python train.py --gain_aug_db=10 --num_classes=13 --activation="celu" --depths=[1, 1, 1, 1] --widths=[192, 288, 432, 640] --rnn_residual=false --label_smoothing=0.05 --eps=1e-08 --adaptive_grad_clip=0.05 --batch_size=128 --epochs=34.1
Rows from block 3 of a small sound classifier, named by matrix and row number. Each number is 128 + 24 x the weight over its row's rms, rounded and kept within 0 to 255. All counts start at 0. Numbers have three digits each.
After each channel's rows are labels from the 100 clips, of 14976, where the channel reaches its highest value: "responds to" is what is common among them. Only what is clearly more common there than usual is listed. The data: synthesized solo parts of chorales (CocoChorales). In brackets: how many of the 100, against the usual share in percent.
# conv: width-5 conv, stride 2 (model.blocks.3.conv.weight, 640x432x5, each kernel summed), inputs 216-323

conv.634:125139130135142110121111149093076123135099149126105150170102155120135207128113121150133138117127106148099101128146139124125140155094113175137072103140110148079125087144108085123120069105137125138106111141143072118143128137123128119145147155143124115135128135162121115160102113150103116164132166157089131102102124101137094135
responds to: trumpet (56 vs 8.5); horn (28 vs 6.8)

conv.447:132102141136105169126160102170145136069155153090124095095167097164126119112099144109108130111146113143113134175142107120070118145109132120152101115092121101124116168137142137078091124114158144111166056144138138149145143119111126135111152123146081122132077191117144172169080129156124145123093158126088054161093104102109127156
responds to: violin (92 vs 13.8); note F#5 (52 vs 7.1); note A#5 (44 vs 1.3); note G5 (33 vs 6.3)

conv.74:137142129099100159141134111162162102132075142164136116122149104128121110141130135151151140127126150135092097117116121079145116121163118109111133203147137122179138168125125156145135111151108130144159082120098191165116156126149111146097138139120152118098137114119178134091124134107139125112118121108113154146162139094131148143
responds to: note C5 (56 vs 10.2); oboe (50 vs 7.5); note C#5 (44 vs 10.1); note B4 (35 vs 9.5)

conv.51:112109069139134125105167080121126113086137141141078154146127128128127089128088090142126102135130105111095121110117105093093123111103092123098115131104134157121127133094127112081114128113092121129122091086104145158121112075116101128055098116138124132117139132141157140102163112129118095112118100123061153126108168110138160091
responds to: saxophone (100 vs 1.6); note F4 (36 vs 9); note D#4 (33 vs 10.6); note E4 (29 vs 8.6)

conv.75:127145117109105109142152112118179104114110120114087137100133083150139128138119122115146117139140130142059117129137135093106102128113078106108153139122147123160157126108110122093109099144104103150113119113126156159102104111199129207118143142115106128140128148137174154121129124106157106115112139125118105172118119126110145146
responds to: violin (100 vs 13.8); note G5 (45 vs 6.3); note G#5 (40 vs 3.9); note A5 (35 vs 2.1)

conv.98:153132102114123112088105092119136115106131108134111164152096143161146114167079115188147087085096141086114105082071064114145122090135119130117102161118093150140124133100143157113109150128121157131114062129178120110164138104126073123107143102175163129099146165128113147145177115154128121109157142087102148109128139123143135154
responds to: flute (82 vs 8.7); note D5 (81 vs 8.4); note E5 (29 vs 7.9)

conv.402:142144144110112105154139160142216108171131115064104096085137126113122098125130160106127127109135154115139125157121124127142128118110121080109180101128118108196128126121137138128140141169105137116128173122121151141121096087162167155094130116099134143136109139093139110095141143115126115127146103142133112157137112151124125123
responds to: oboe (100 vs 7.5); note A#4 (64 vs 10.8); note C5 (32 vs 10.2); note A4 (30 vs 8.7)

conv.399:101120107139146145135125160123125066115111145127118098113151117132100124132165117120122152137116102144102141150125142129132144156148121130155102167144141113126114125140119165144134103117146135063134104116132161124090145112121102125114066132093146126116110124109124120105088080128140045119084086122145124144150125109138141123
responds to: note A#4 (58 vs 10.8); note C5 (53 vs 10.2); oboe (52 vs 7.5); horn (43 vs 6.8)

conv.396:131120134125115126111136113149158132112153082075132110113116069159126108112102160111127121090108121119148117160130092149099111129116167103147145088109086092156126145100151125120091135118153110116138094193120123112141095097132126138107136128144102125123089125094117146170102118162126162089130157135113094136101086117106125167
responds to: flute (55 vs 8.7); cello (45 vs 9.7); note F3 (44 vs 3.7)

conv.140:150120160108113111142097134127152127162131058110128100133077088104101093141135174130128111137141134105155124125099140175150106111107151130109144088118150108157120142107163156128123163120109104113129164131168097105124068117133136120144120111107113156110121141085112096103140140125156149108142132119166120102121111153099112126
responds to: note A#4 (90 vs 10.8); violin (87 vs 13.8); note C5 (35 vs 10.2)

conv.627:089106130125162152127119162082088111134115142139117090083154145122100166093177115094100184169124120154121143156133180158113172168124130118169115142169160136103115071157106116156137096128154148124106135144116101111132171122105105097113118154123075154147102099144108108140069112137125098170108121147139055142106132113141110145
responds to: note C5 (31 vs 10.2); horn (30 vs 6.8); trumpet (30 vs 8.5)

conv.636:144119136142140108113155111138141162139121162121148127163135122116112101187105119133161111113150121119142139140086115119133102119147156144100134173114107127121110108121147141122139145135104160102131112126111148137116102136084095092126090105109160115135143153106128089085158142133133157128124094120115181121186156152167170093
responds to: tuba (100 vs 8.7); note C3 (29 vs 0.6); note G3 (26 vs 5.9)

conv.543:077121146138129137103112124112093152144170130151125164132105172110161144095142134125078139166134106113149105095144148149132149103149123140116131070146156174104123152139141107119124155155118140155120177112117103115160140150114153102136109130177119138108177105157102127135151119107097139146128131142131146077118156142133092126
responds to: trombone (94 vs 7.3); note F#4 (59 vs 8.5); note F4 (36 vs 9)

conv.25:146112125127110105155159150141144145129144121062122115111121130158146138116130145110145100114144108139110109132128130142116138138109126121144165093111125131154125129129109123132130121109139085130139133128140126170126056102131128158120136165123071117126117141103161146131142121127153123130161136160136076149102119125130143113
responds to: cello (100 vs 9.7); note C#4 (75 vs 12); note C4 (35 vs 10.8); note B3 (32 vs 9.4)

conv.135:168099128136139106141129132145131144138124095113168097154112130114092118195107121144181130093118146139156138156102107119109133139128165149132146157136085116137121125124122122156147142133143140137133100152117127126117110123084095104124141124095123117117138110097125099117166145110142170129162133111116142129180121129158150098
responds to: instrument: tuba (48 vs 8.7); double bass (39 vs 1.6); note A#2 (26 vs 0.4)

conv.266:104131141140172156146103153135109118107100106124154097117137088113110127132171130094114163125112120157127192146126149153117136167124160138156132132161136122131133130150094155115141122138166077130137130145133099097085099157122112128154113129057126141156143093108114110126105147142136129128101109119158124149162078114103114120
responds to: tuba (66 vs 8.7); horn (34 vs 6.8); note A#4 (32 vs 10.8)

conv.248:090121161108101140135144134145157133149113149167129109090156103112102113097167147101119153162154100102108097124110161136143115107165132088104120154142154111150112155137150164144131123158101139093144138084089186124115161144145119127117110125122131125121132097133132123087089140129133097126091094141146138143145135101129144144
responds to: note G#4 (58 vs 9.4); clarinet (46 vs 9); viola (38 vs 8.5)

conv.60:128114143133140155131120134150107099155135141170137124146148149144126168134114124153149152123116160150108135134143126112145156158170140153170136150152101147130134145145142139142138125124167161180146083182135124142160187122108126112096188180172132133138133131144134140164128129142114140156120180146087136149160153105131126125
responds to: trombone (46 vs 7.3); trumpet (29 vs 8.5)

conv.230:103108097131110115141154157093096129139160156082118140122138156123156152091134118128116106100108083130140108107118136171125166123112148123149145078122105125126118119135084116150121138113141084134113124155156121146155083115087147108088110190141095159110133101111121122132147108131117126159145128205120101127103097117123125098
responds to: cello (31 vs 9.7)

conv.476:128200125137114097130097150118138109166128112115122140156084126116162149130114130133121129096092142141145124130146088108182106136147132149132140116154095148134151115111133147108145136128144124132109149144129154088123102150147170144150104101113219107084129089123107101130138101146102126123116123129142191092153115134118103120
responds to: note A4 (59 vs 8.7); oboe (57 vs 7.5); note G4 (45 vs 7.3); trumpet (43 vs 8.5)

conv.408:123116138147139162136113139134110070123150132160138111123173133167142148129141125145152157144129153174091145170163147141128169177169139132200137153163138140150129153140127158139128120124182135165142092170147113151152168115118127115083151185159122157145130113127141156157120119137141115154115149162131123170154137110131127158
responds to: horn (96 vs 6.8); note A#4 (46 vs 10.8); note E4 (26 vs 8.6)

conv.406:120131160098141114132113172121160114210125132140123090093140131100112136123157152098129173147132156115147126141101160132158145129135130099132148129173128136165099110134138146177157147182115155127116164141105137108138164125143119123099121132118134143132151049126113088102114135098114132153137113135126138137166147120152130150
responds to: note C5 (68 vs 10.2); oboe (60 vs 7.5); clarinet (40 vs 9)

conv.497:139152111148173124134136144105096122126115141137139135156122125157149180157141092145160168127097135200100171152167123116142142215154144170170103133149126147129153122123110136124154072096166103157106098144147137132090128149129146147136128156097142105166112122127146145143116115130134134148118125122140139136138116128125130121
responds to: tuba (54 vs 8.7); horn (42 vs 6.8)

conv.538:133104118109131140103137101122153088143111116166111138127135120121102111144119123156177142127124163126093110119122138090145126128144087118120186174126134144186178130109112147161120120134109125189131121152081162167121167097172115177108132169140135116126128118133171131112138113087177116116133168118107127158160141123141158120
responds to: double bass (100 vs 1.6); note G#3 (54 vs 7.7)

conv.577:113158093166136113141152134121143146124149111102128154129125091128146113115109123110128119080113097134140128150171088129112113119118143115106205111113079108148227099111096092132147128148108116155126149178067155145115115093161208183095130154126131116128102129154136121131132110159127137116136130185111116139130117133135140125
responds to: trombone (100 vs 7.3); note E4 (84 vs 8.6); note F#4 (35 vs 8.5); note D4 (33 vs 12.7)

conv.53:100136158095091160150148138184183122138101152127134103101157098120118083107156173117105116144163108122120118127132146134152098118162140088107111156119162093168112190138157167116130134144116107095172143081114180173121110126153139145119117138111145106121100144095172135098100139135152102105089115120157145147133113128105138120
responds to: note B4 (55 vs 9.5); note C5 (41 vs 10.2); viola (38 vs 8.5); violin (38 vs 13.8)

conv.78:156130134114098119064127089125144110126136127101112148137109137164149124149085135159142099122123147084147071104109106131135120084130130134120116139119124137144118124104171131111086147139122175113122116139151109102184142076125114114099144089191150117100124163147101149147140091157128128106144133099092120116117150144149147161
responds to: flute (83 vs 8.7); note D5 (72 vs 8.4); note D#5 (27 vs 8.9); note E5 (26 vs 7.9)

conv.366:156196099146124081135112150085149107155116089089107153146087120140163124147110125159151134095099149157128125162158090104168116139121114142131128135146104126138176099089121143120142110142128139143085130150164149110126109111163162154138118120115203129105118144126113089128124088150145102098149136140121151111131116137147129132
responds to: note A4 (58 vs 8.7); oboe (56 vs 7.5); trumpet (44 vs 8.5); note B4 (38 vs 9.5)

conv.520:114144129143133128151113150133170076169143128135113128132129124091128095139134135136115107123116156109167128116140111108180124104164117107108190161110122109175160143119143172119154185174099160129129178142092163111109148113152186132084116098109177109106116106129121095094161125107117123123104099143148163120165142174130124100
responds to: note E4 (91 vs 8.6); trombone (89 vs 7.3); note F#4 (34 vs 8.5); note D4 (33 vs 12.7)

conv.376:110172122159133133130075127143133094133165099137141158156105120139185143105107144152088139075087145153133127144191083125149126145152157151145140118138085132139158151113144137100139141151156118157133126168136134098139127126144174140138121110154168117106124109134110133168135092162075137129122142128115170097131105112093083140
responds to: trumpet (66 vs 8.5); note A4 (56 vs 8.7); trombone (34 vs 7.3); note B4 (33 vs 9.5)

conv.539:127187135127110109122148160132154152149107118100128131121115084140150123124130146112132126107118128149120119159140104136149094142136157114124149118134106125145155110112140110135138098132127120111129119150090174112124117118155172154113115130110169089121092106112116108124111110189115131108153123176120144122114125099142144125
responds to: oboe (79 vs 7.5); note A4 (64 vs 8.7); note G4 (52 vs 7.3); note B4 (39 vs 9.5)

conv.349:064103123145094163118148136157127139101148143131155145120143124107129111066159141098098098170132093117147093094147146156124131104169153124130152126104161103147135155132135130145110154138134108097161168138068158150112137127134143133119086162118129086075104099128145122138106117144138100097082116167157122130117131136135137108
responds to: viola (100 vs 8.5); note D4 (54 vs 12.7); note D#4 (44 vs 10.6); note C#4 (36 vs 12)

conv.432:130156106140111131119117138086100112143122138139123152168126140159157177123116115170152139117125138165094098140182141143140120152130115173156120140131127134122163101127090106162107071114155127168112142157142125147121154114154159162148122186132146115117129137143144136161115073147150078123156165163114143131131113096131116136
responds to: trumpet (68 vs 8.5); trombone (32 vs 7.3)

conv.357:095126104140141120104148127115107187092127131124151121116114157101116130104153089096115113163119097134152140113103138127106139131131156140110114125110155121093114102117135093124114155119111133085104130132079128113089128155085091095146100125084129076122118095123112093075115128131135141118102086152174119106128150143170137079
responds to: viola (56 vs 8.5); note D4 (42 vs 12.7); note D#4 (32 vs 10.6); trombone (27 vs 7.3)

conv.427:149144118156116120160118153122079151127115150100135142186116144140153192132119117155138132106126089160112102138163129129114121153116127191139094099139116102094126110156086083122140070097149090130132137133147099146109092162113154118196131161111126110115121140137150133163124121149119119146126155146129128117105077111110093117
responds to: trumpet (86 vs 8.5); note C5 (35 vs 10.2)

conv.462:134142119086137114129110111122151115131119103136101132087128161116123099130126127134147121117117180086137122104095121101135140090123101082092152155130118152167133134119098137163144116192083135165115116121107116130139170106158132146062167107123126155147146079128138135085148164083120105136166122103098127148153142128147129139
responds to: saxophone (66 vs 1.6); double bass (25 vs 1.6)

conv.337:106127089122118115091137109111100126064144127154121151139102132159154129102114104157108105123093098115103092091097091137123129111147145125117091114120115161112100144097128129107087139116116105095109079124147145105136118123091075104122103123135151124097155096118106163134152098157100110119124104141136168095114139101121120134
responds to: saxophone (63 vs 1.6); note C#5 (51 vs 10.1); trumpet (34 vs 8.5)

conv.154:141153102112131094154127146084134116128130127110057159117117168141157147121122106153157095126130139145076097094129136102140146129106072125117120125114140168132141122134092129138133098125103113167102100119142129149140118115167119158111147155135117145141115110136152145111159135100133091160183133140116114145102132104123127117
responds to: saxophone (42 vs 1.6); tuba (25 vs 8.7)

conv.545:171136106132133111077113097113144102121114096122111159141096122155120134163069106173163112096088165130135116130127082104129124126122114137134135161115101103136172107087153110107103136113134165150109085156141126092157139099165123167136160106170158092127098172151095129156134102147139143104127163110086124111109127125134147147
responds to: flute (100 vs 8.7); note D#5 (64 vs 8.9); note D5 (52 vs 8.4); note F5 (42 vs 8.3)

conv.173:127130095120118110124110109100122094112149108134083155128124150171166105125113114156145124135120124127117122113086110141136146121102106125129089116141129185134085166106128180118107146140119108126098096091179106131144109085112065104057102112141143192115174103114135168110170123112134101119157091126123146138127155131133124137
responds to: saxophone (99 vs 1.6); note A#4 (41 vs 10.8); note A4 (38 vs 8.7); note B4 (34 vs 9.5)

conv.137:150141167096103109124074140131157089157137068101107114117094141153141135105121178141116125124121154111139096117112133154156133114106139116143124083147131152157096141126156148123117137137146132113128141149179110080177101115141120117141143108169141149114133133121101129161121115144130145116160166123123132126107101142105084177
responds to: note A#4 (87 vs 10.8); oboe (68 vs 7.5); note C5 (41 vs 10.2); saxophone (26 vs 1.6)

conv.145:116112151102125193143160128177148142108118181111137125094175138156128122103155151120094116148161108115127128128120141099111131118140113091110101164106157130132092175169151129131135123145108158079181121063106164169159160143126111135132113119154113080131110146127158165118101144139118099127112115110117109163117128112128148145
responds to: viola (74 vs 8.5); note F4 (33 vs 9); note F#4 (28 vs 8.5)

conv.87:140104076162155076113135116089110148101118127110125113158117134096087116189106065130156122114108116137138158144112109120086127132093122160105125168118109118103137080091088120124120123116099125138082119133118101122075086126101118113132120113065129133145141133108126095080159138110147148124123111148128153125161122144164146080
responds to: bassoon (100 vs 8.3); note D3 (61 vs 2.4); note A3 (33 vs 8.6); note F#3 (27 vs 4.8)

conv.571:061116139148120127081116118105129144139142092173156120116120108094122131109158116090102149182119120133138140115157160150133136130164141139136146133145162115126127135103148137138121148144137130127099160150086145095100148157134123127145090138113132108109141069136094077114112100117140144097067116141182152103179132130123120120
responds to: viola (81 vs 8.5); note D4 (47 vs 12.7); note C#4 (39 vs 12)

conv.157:123152115163124103119145137110146119145142116071101145137128072131135111139103137127129149088114119138153135190142088145139114133102145125133165114132086096135179092098135147111115139138136127127111140157114140112115088075148164150095099115120150149128099151128105093124140073174135115116114117150124116142133119160140141127
responds to: note E4 (65 vs 8.6); trombone (61 vs 7.3); oboe (36 vs 7.5); note F#4 (34 vs 8.5)

conv.475:147213149139145118132111165129126134160118104110147131147093151149184150108134145132114161137135145163139116148163136127165120159143152151142106116182139162119135113125140112133145092138145137115124146148130144112131127151142170129159121133119170110110135081120121107136103106151107140123149129142132162097114131099151107151
responds to: trumpet (100 vs 8.5); note A4 (55 vs 8.7); note B4 (36 vs 9.5); note C5 (36 vs 10.2)

conv.280:175121117121130109134140121146155128165139103151128149135115153142133127157101113155208141102126165130120099142134118087140117119136114134118202138131101152168173118121102103161145116148126142195133139156097150166124140116155128165133165153130134111123136125146162125122153136092139134123191157129087123138151149120156157131
responds to: double bass (100 vs 1.6); note G#3 (47 vs 7.7); note F3 (28 vs 3.7)

conv.162:109129133118083164120157103150138124091135159146120153122143126160150111100125139147117074146146113103126069103124122115146109088150116096105107152078155141129131165144165147106090147116114149091158109101138161152164142108143123151102118126165153083105123165147146166142115107154133092113105143111116128132100147128134153145
responds to: viola (87 vs 8.5); note F4 (56 vs 9); note A#4 (31 vs 10.8)

conv.287:171158142157169133197109183150128155155133133107145151148111176138176136125154142154101145115153154139149130117136132102156161146122137138135120103158128178124120143197124143132185147154132132112155143081146112142126103160140143139161129093108145126128142111120140145107165166070083142163168112083124137121123129132147113114
responds to: note B4 (25 vs 9.5)

conv.422:136138110151151107138134144104095106155128139165113138171139151149149199148119090166173168110101135185081135157165124115138155193143129188166122142167098148119140106135097124131149052094163114155099086174150141138106151140110139120136147174122141128138120116144146131172124100154145111169139147151116146143137131116137137120
responds to: trumpet (85 vs 8.5); note C5 (42 vs 10.2); note A4 (27 vs 8.7); note C#5 (26 vs 10.1)

conv.415:106119188098126117129152151144137155172112160152136100085146106092098124083152165069105163158161120098127113129105165160144117117147156092098130127153139118137081117156163134150138123154101141090136163112087152121140164148119128095134122133134118141142139094132120094108081155150121128148120108158140126133133141113136143140
responds to: clarinet (94 vs 9); note G#4 (41 vs 9.4)

conv.115:110103105145113134154115129143122110102129110142156131122130143088117132119166119131133104148118128138139120104138148110116136131155111128121148155126161099158154153124114137180139143148116119120138130144055135160100142128145120154126117163101117102093147097130152116118136133085156107117099133150174119138149117122130117118
responds to: double bass (85 vs 1.6); note A3 (38 vs 8.6); note G#3 (35 vs 7.7)

conv.294:163113137126106137158114122145141100096134096078115106137139103143112116147117146149133119121137129126135117139114126134116127132101122139139085110108138090130105164123140150095120138089142118085146094117185108128136111104128086121130139103137103166118089185107135159150122133127156126117125147088127081137082081135085114156
responds to: note A#4 (91 vs 10.8); violin (76 vs 13.8); note C5 (36 vs 10.2)

conv.637:126126106113130117103125121107109120115135123198132171151082147132137138141128108176147121132099124124101112064088116116154149120152134113120109152153124196128123137126116142141124149123126117148114065137134159111141125136136071127106123141141164153099197076149119136120162121125118138149155127117128193081149170094136143128
responds to: note D4 (42 vs 12.7); double bass (39 vs 1.6); note A3 (36 vs 8.6)

conv.510:107159130103115165135156112168145124118094168137146125124161094141155102123132133146134107124127145126096122100126120110152106113181135115116109188119136121143120169127121146126134111132113130151166082123122168171111157142132119135113142150117162084127123146110172147108111144135121126102093124112117156150152124105124140133
responds to: tuba (45 vs 8.7); note A#2 (27 vs 0.4)

conv.28:113105120130110147099173110147147117145113156159141145122160110142110121138119126137170127137135115141092112125130134111139129132162126113118173175120130134160159132125119133159117122128105122136147118139062204163116154117138127152101102180120142082102123112130160136101128110125167101103117133153115146157165151122149191092
responds to: double bass (96 vs 1.6); note G#3 (51 vs 7.7); note A#3 (39 vs 10.3)

conv.495:116141132119171098110120147091124126165138124166084175142097177125166150132131129150151157133137101120091121107095150117159168130123104137135107100185126231121104122141126148138149117169120129164103106129158136104160127136142084128114119144165161172126203058153108119121139122102100114157174121130098188116153161115152130163
responds to: clarinet (89 vs 9); note C4 (54 vs 10.8); note D4 (41 vs 12.7)

conv.261:137125116113174128144143119136129126101145154132113126116160163141139125122116114123130137132131121136120157118100118101104158144104115105128108096136125183130089157153113123096141138153121123151126113087131093148143124133108091108106133098124101173185162123126144185104159174093093133179147086091096122162123159115131117141
responds to: violin (79 vs 13.8); note G5 (46 vs 6.3); note G#5 (31 vs 3.9)

conv.559:101132109161100114119130091086120103135139127160092157151145070135127132103108103127101150149146139139126120155187141119105103130111098152129124133130144097112182112084127098117114114133127154166092158136121122125124171101172158164128137104149106154142114146201134130152096105127129116108092140120103106144101121112087126165
responds to: note G4 (56 vs 7.3); clarinet (56 vs 9); note G#4 (53 vs 9.4); trombone (40 vs 7.3)

conv.32:146115080164198103135115137100091149092099128137117121178121154139114138190135064161145141128116108161095181142134131113112139167120115192134087173139130144082135084127097144119151111100130128121101118110155106127065112143098111110169111114071149117147143133105136131119142136125155104144128106119150157126152123140158131115
responds to: note D3 (77 vs 2.4); bassoon (71 vs 8.3); note A3 (38 vs 8.6); tuba (29 vs 8.7)

conv.102:103155084151153126126124158075082113101109158112103138155116150141154195108142084151117127128108102168081131124161143138125159164108116176148080125135139133101139095135088122108124089103154116128095083136172089138123108144127131125148125183127131120135103148155133107155089082151123099165117149167127106115083109102136100122
responds to: horn (49 vs 6.8); trumpet (47 vs 8.5)

conv.463:150116121150147120100132119141138120099156127112136148146113111140120114156084130157133111096109146110180135128127069125127113120136155114134161144095098093131158135115169114078107191122138163116129127162113115103157115081115151120091146094158137096143099172138102133145166124168127172129118144124110122105124140161154147117
responds to: bassoon (99 vs 8.3); note A#3 (49 vs 10.3); note C4 (46 vs 10.8); note C#4 (43 vs 12)

conv.66:150143131126134131139166131154116243112114143137186111142138133121139121140129122110151120137147108133145142138137130137122099127147167136121130128111133116106120131151129100138152123109128125122146126135080153165100125165099139126166103150091130049136132130096148110125128162163140169121155132152150146122139137135161147083
responds to: tuba (89 vs 8.7); note C3 (26 vs 0.6); note G3 (25 vs 5.9)

conv.404:118132082113116112106115113089107138109143112155092153133114147167154117112113106150104127138101106116112098123103114144117128108103122134128056110136133164090079144086118134100101125146121126124086083116176113118142124107113069109112117100148136144108185122140122162148140085145093108104151106118113155125084153094122098158
responds to: saxophone (100 vs 1.6); note A#4 (40 vs 10.8); note A4 (37 vs 8.7); note B4 (31 vs 9.5)

conv.403:128226118147131119148091149125140102146148103098133138132118121159220138095128138123092149094101133174120138167183093118170141160138140141160137098167097144139146147110133149127146122162156110133124138157157147112134109126145174131134109122121198123114140095111117125144121108150100124126146132146134162117141089126116085153
responds to: trumpet (99 vs 8.5); note A4 (57 vs 8.7); note A#4 (35 vs 10.8); note B4 (33 vs 9.5)

conv.623:107124154105073159089126113159140105092157115108133120095128121157151107073140164126089099135130111118153107128118132164149137115157155088148119113102144130133102183134190167106079167111147126067159128120164150125162110103118144120108112125157143127098123148103116167147119102157141121093104140125160119112102121150111127139
responds to: flute (100 vs 8.7); note D5 (68 vs 8.4); note C#5 (42 vs 10.1); note D#5 (26 vs 8.9)

conv.523:081113104154128129114132122138087163069141144114168124131128141100128110122148106101094101151127104120157136117135136135089119117136143137105140138099156080104133125128116103140118156119107119103132141141052118144089113154089126109159096140086129080106130115102136108112147137142157134109089102157188139114142122150157114084
responds to: viola (60 vs 8.5); note D4 (41 vs 12.7); note D#4 (33 vs 10.6); trombone (30 vs 7.3)

conv.576:133157141115121138158125146131106129087090133087134117121117111131134161108128134119119117106119103141113135124138131142113114144109127124143077106123117096098133130151076094097129068090151067145135092124127109130112090164134139140166149137099120095140099145112132124148093139142085136135120162138109110124093082075089099110
responds to: tuba (44 vs 8.7); trumpet (42 vs 8.5)

conv.339:128149108107126118123122119128175103148109117145121134130127120127134106155131113146159123096093145124090116099093099066165123117165101104103153186144096153190135157099112174145139137170095115141122095121094183134107109117158108141097113137096172108105160080096152127073159133075127121120129101113124182146196132114137149137
responds to: oboe (87 vs 7.5); note C5 (54 vs 10.2); note C#5 (48 vs 10.1); note B4 (31 vs 9.5)

conv.272:120123110176141120151109148124109129126146111097132136160124144085113113145141128138113105125109133113196132130135124149134133109109140148120168126114137082125158116137110141129144182136128126107128182148124093091102108140105172106157112108091157140096110113128097096122164120120137124127120104143176142106152109176158118083
responds to: bassoon (94 vs 8.3); note D3 (53 vs 2.4); note A3 (37 vs 8.6); note G3 (28 vs 5.9)

conv.348:121107150098132164135101164115102136136128128088121121112110163116126153097184149135098134156148133129147124110126182166142159132095123131141126101133177149123115109163137146140131130083137123097149163084173085131164142146100130109161102129154089156117087144131123123121128121123153105148130136116153075098065109147113117077
responds to: trombone (42 vs 7.3); note F4 (28 vs 9); note F#4 (25 vs 8.5)

conv.397:109086069130164084105151117080097147094146132129110124129098148096116115140110072120122105113101092115136149100096102143069131125088135127095135126096103155101119097091091092115123140103096121147081125140090106120098089121066115101107105119101086114148145125115118119098164138145105161132136094164109135097122140119140134070
responds to: tuba (100 vs 8.7); note G3 (69 vs 5.9); note F3 (44 vs 3.7); note A3 (28 vs 8.6)

conv.630:145113142126130142144134095158127147098131147105138094113150119130110115124100140108124122121127137121138156116121113114073107127101131122116108105110109114124099159150112082092113130150131099157148120118107096142131113144111120115132188113108077164185136143104147181145118213125081160153121150103102100156117096088096100137
responds to: violin (68 vs 13.8); note G5 (41 vs 6.3); tuba (32 vs 8.7); note G#5 (29 vs 3.9)

conv.72:086115170104106137140123153139175121177136120145129105087130109088093095094173169101102129173148123106152121108125173160179131108154137086125141133125175110173122159121179188141142163143118132085137186115118173117122130144155156124128070130112141133110110104123125082099097129123160119114089104141185134124128136149103134118
responds to: viola (51 vs 8.5); oboe (48 vs 7.5); note D#4 (40 vs 10.6); note C5 (38 vs 10.2)

conv.597:141095124095106138111135119147155111115120086115142138102115095152119103130133144139166132121128126129110112112120131127129119124156125083143171139128130152195147156126123151171126130115139101151145113154130159173138111105153113166095116170153108141115127109116168136145128131105178119101155153128122105138116116113122147149
responds to: double bass (100 vs 1.6); note G#3 (54 vs 7.7)

conv.480:097138174117111151083151141158124148114156135116150097124149095158147147104129168112119134131138108137145120134128138186135136141157203124169125121134124113123098141136170125126103132102172106116154096193128148120159128110080134091110136157153140123123109117088116143172097128225118165119105166160123142119121127109127142146
responds to: oboe (48 vs 7.5); trumpet (29 vs 8.5); note D5 (28 vs 8.4); note A4 (27 vs 8.7)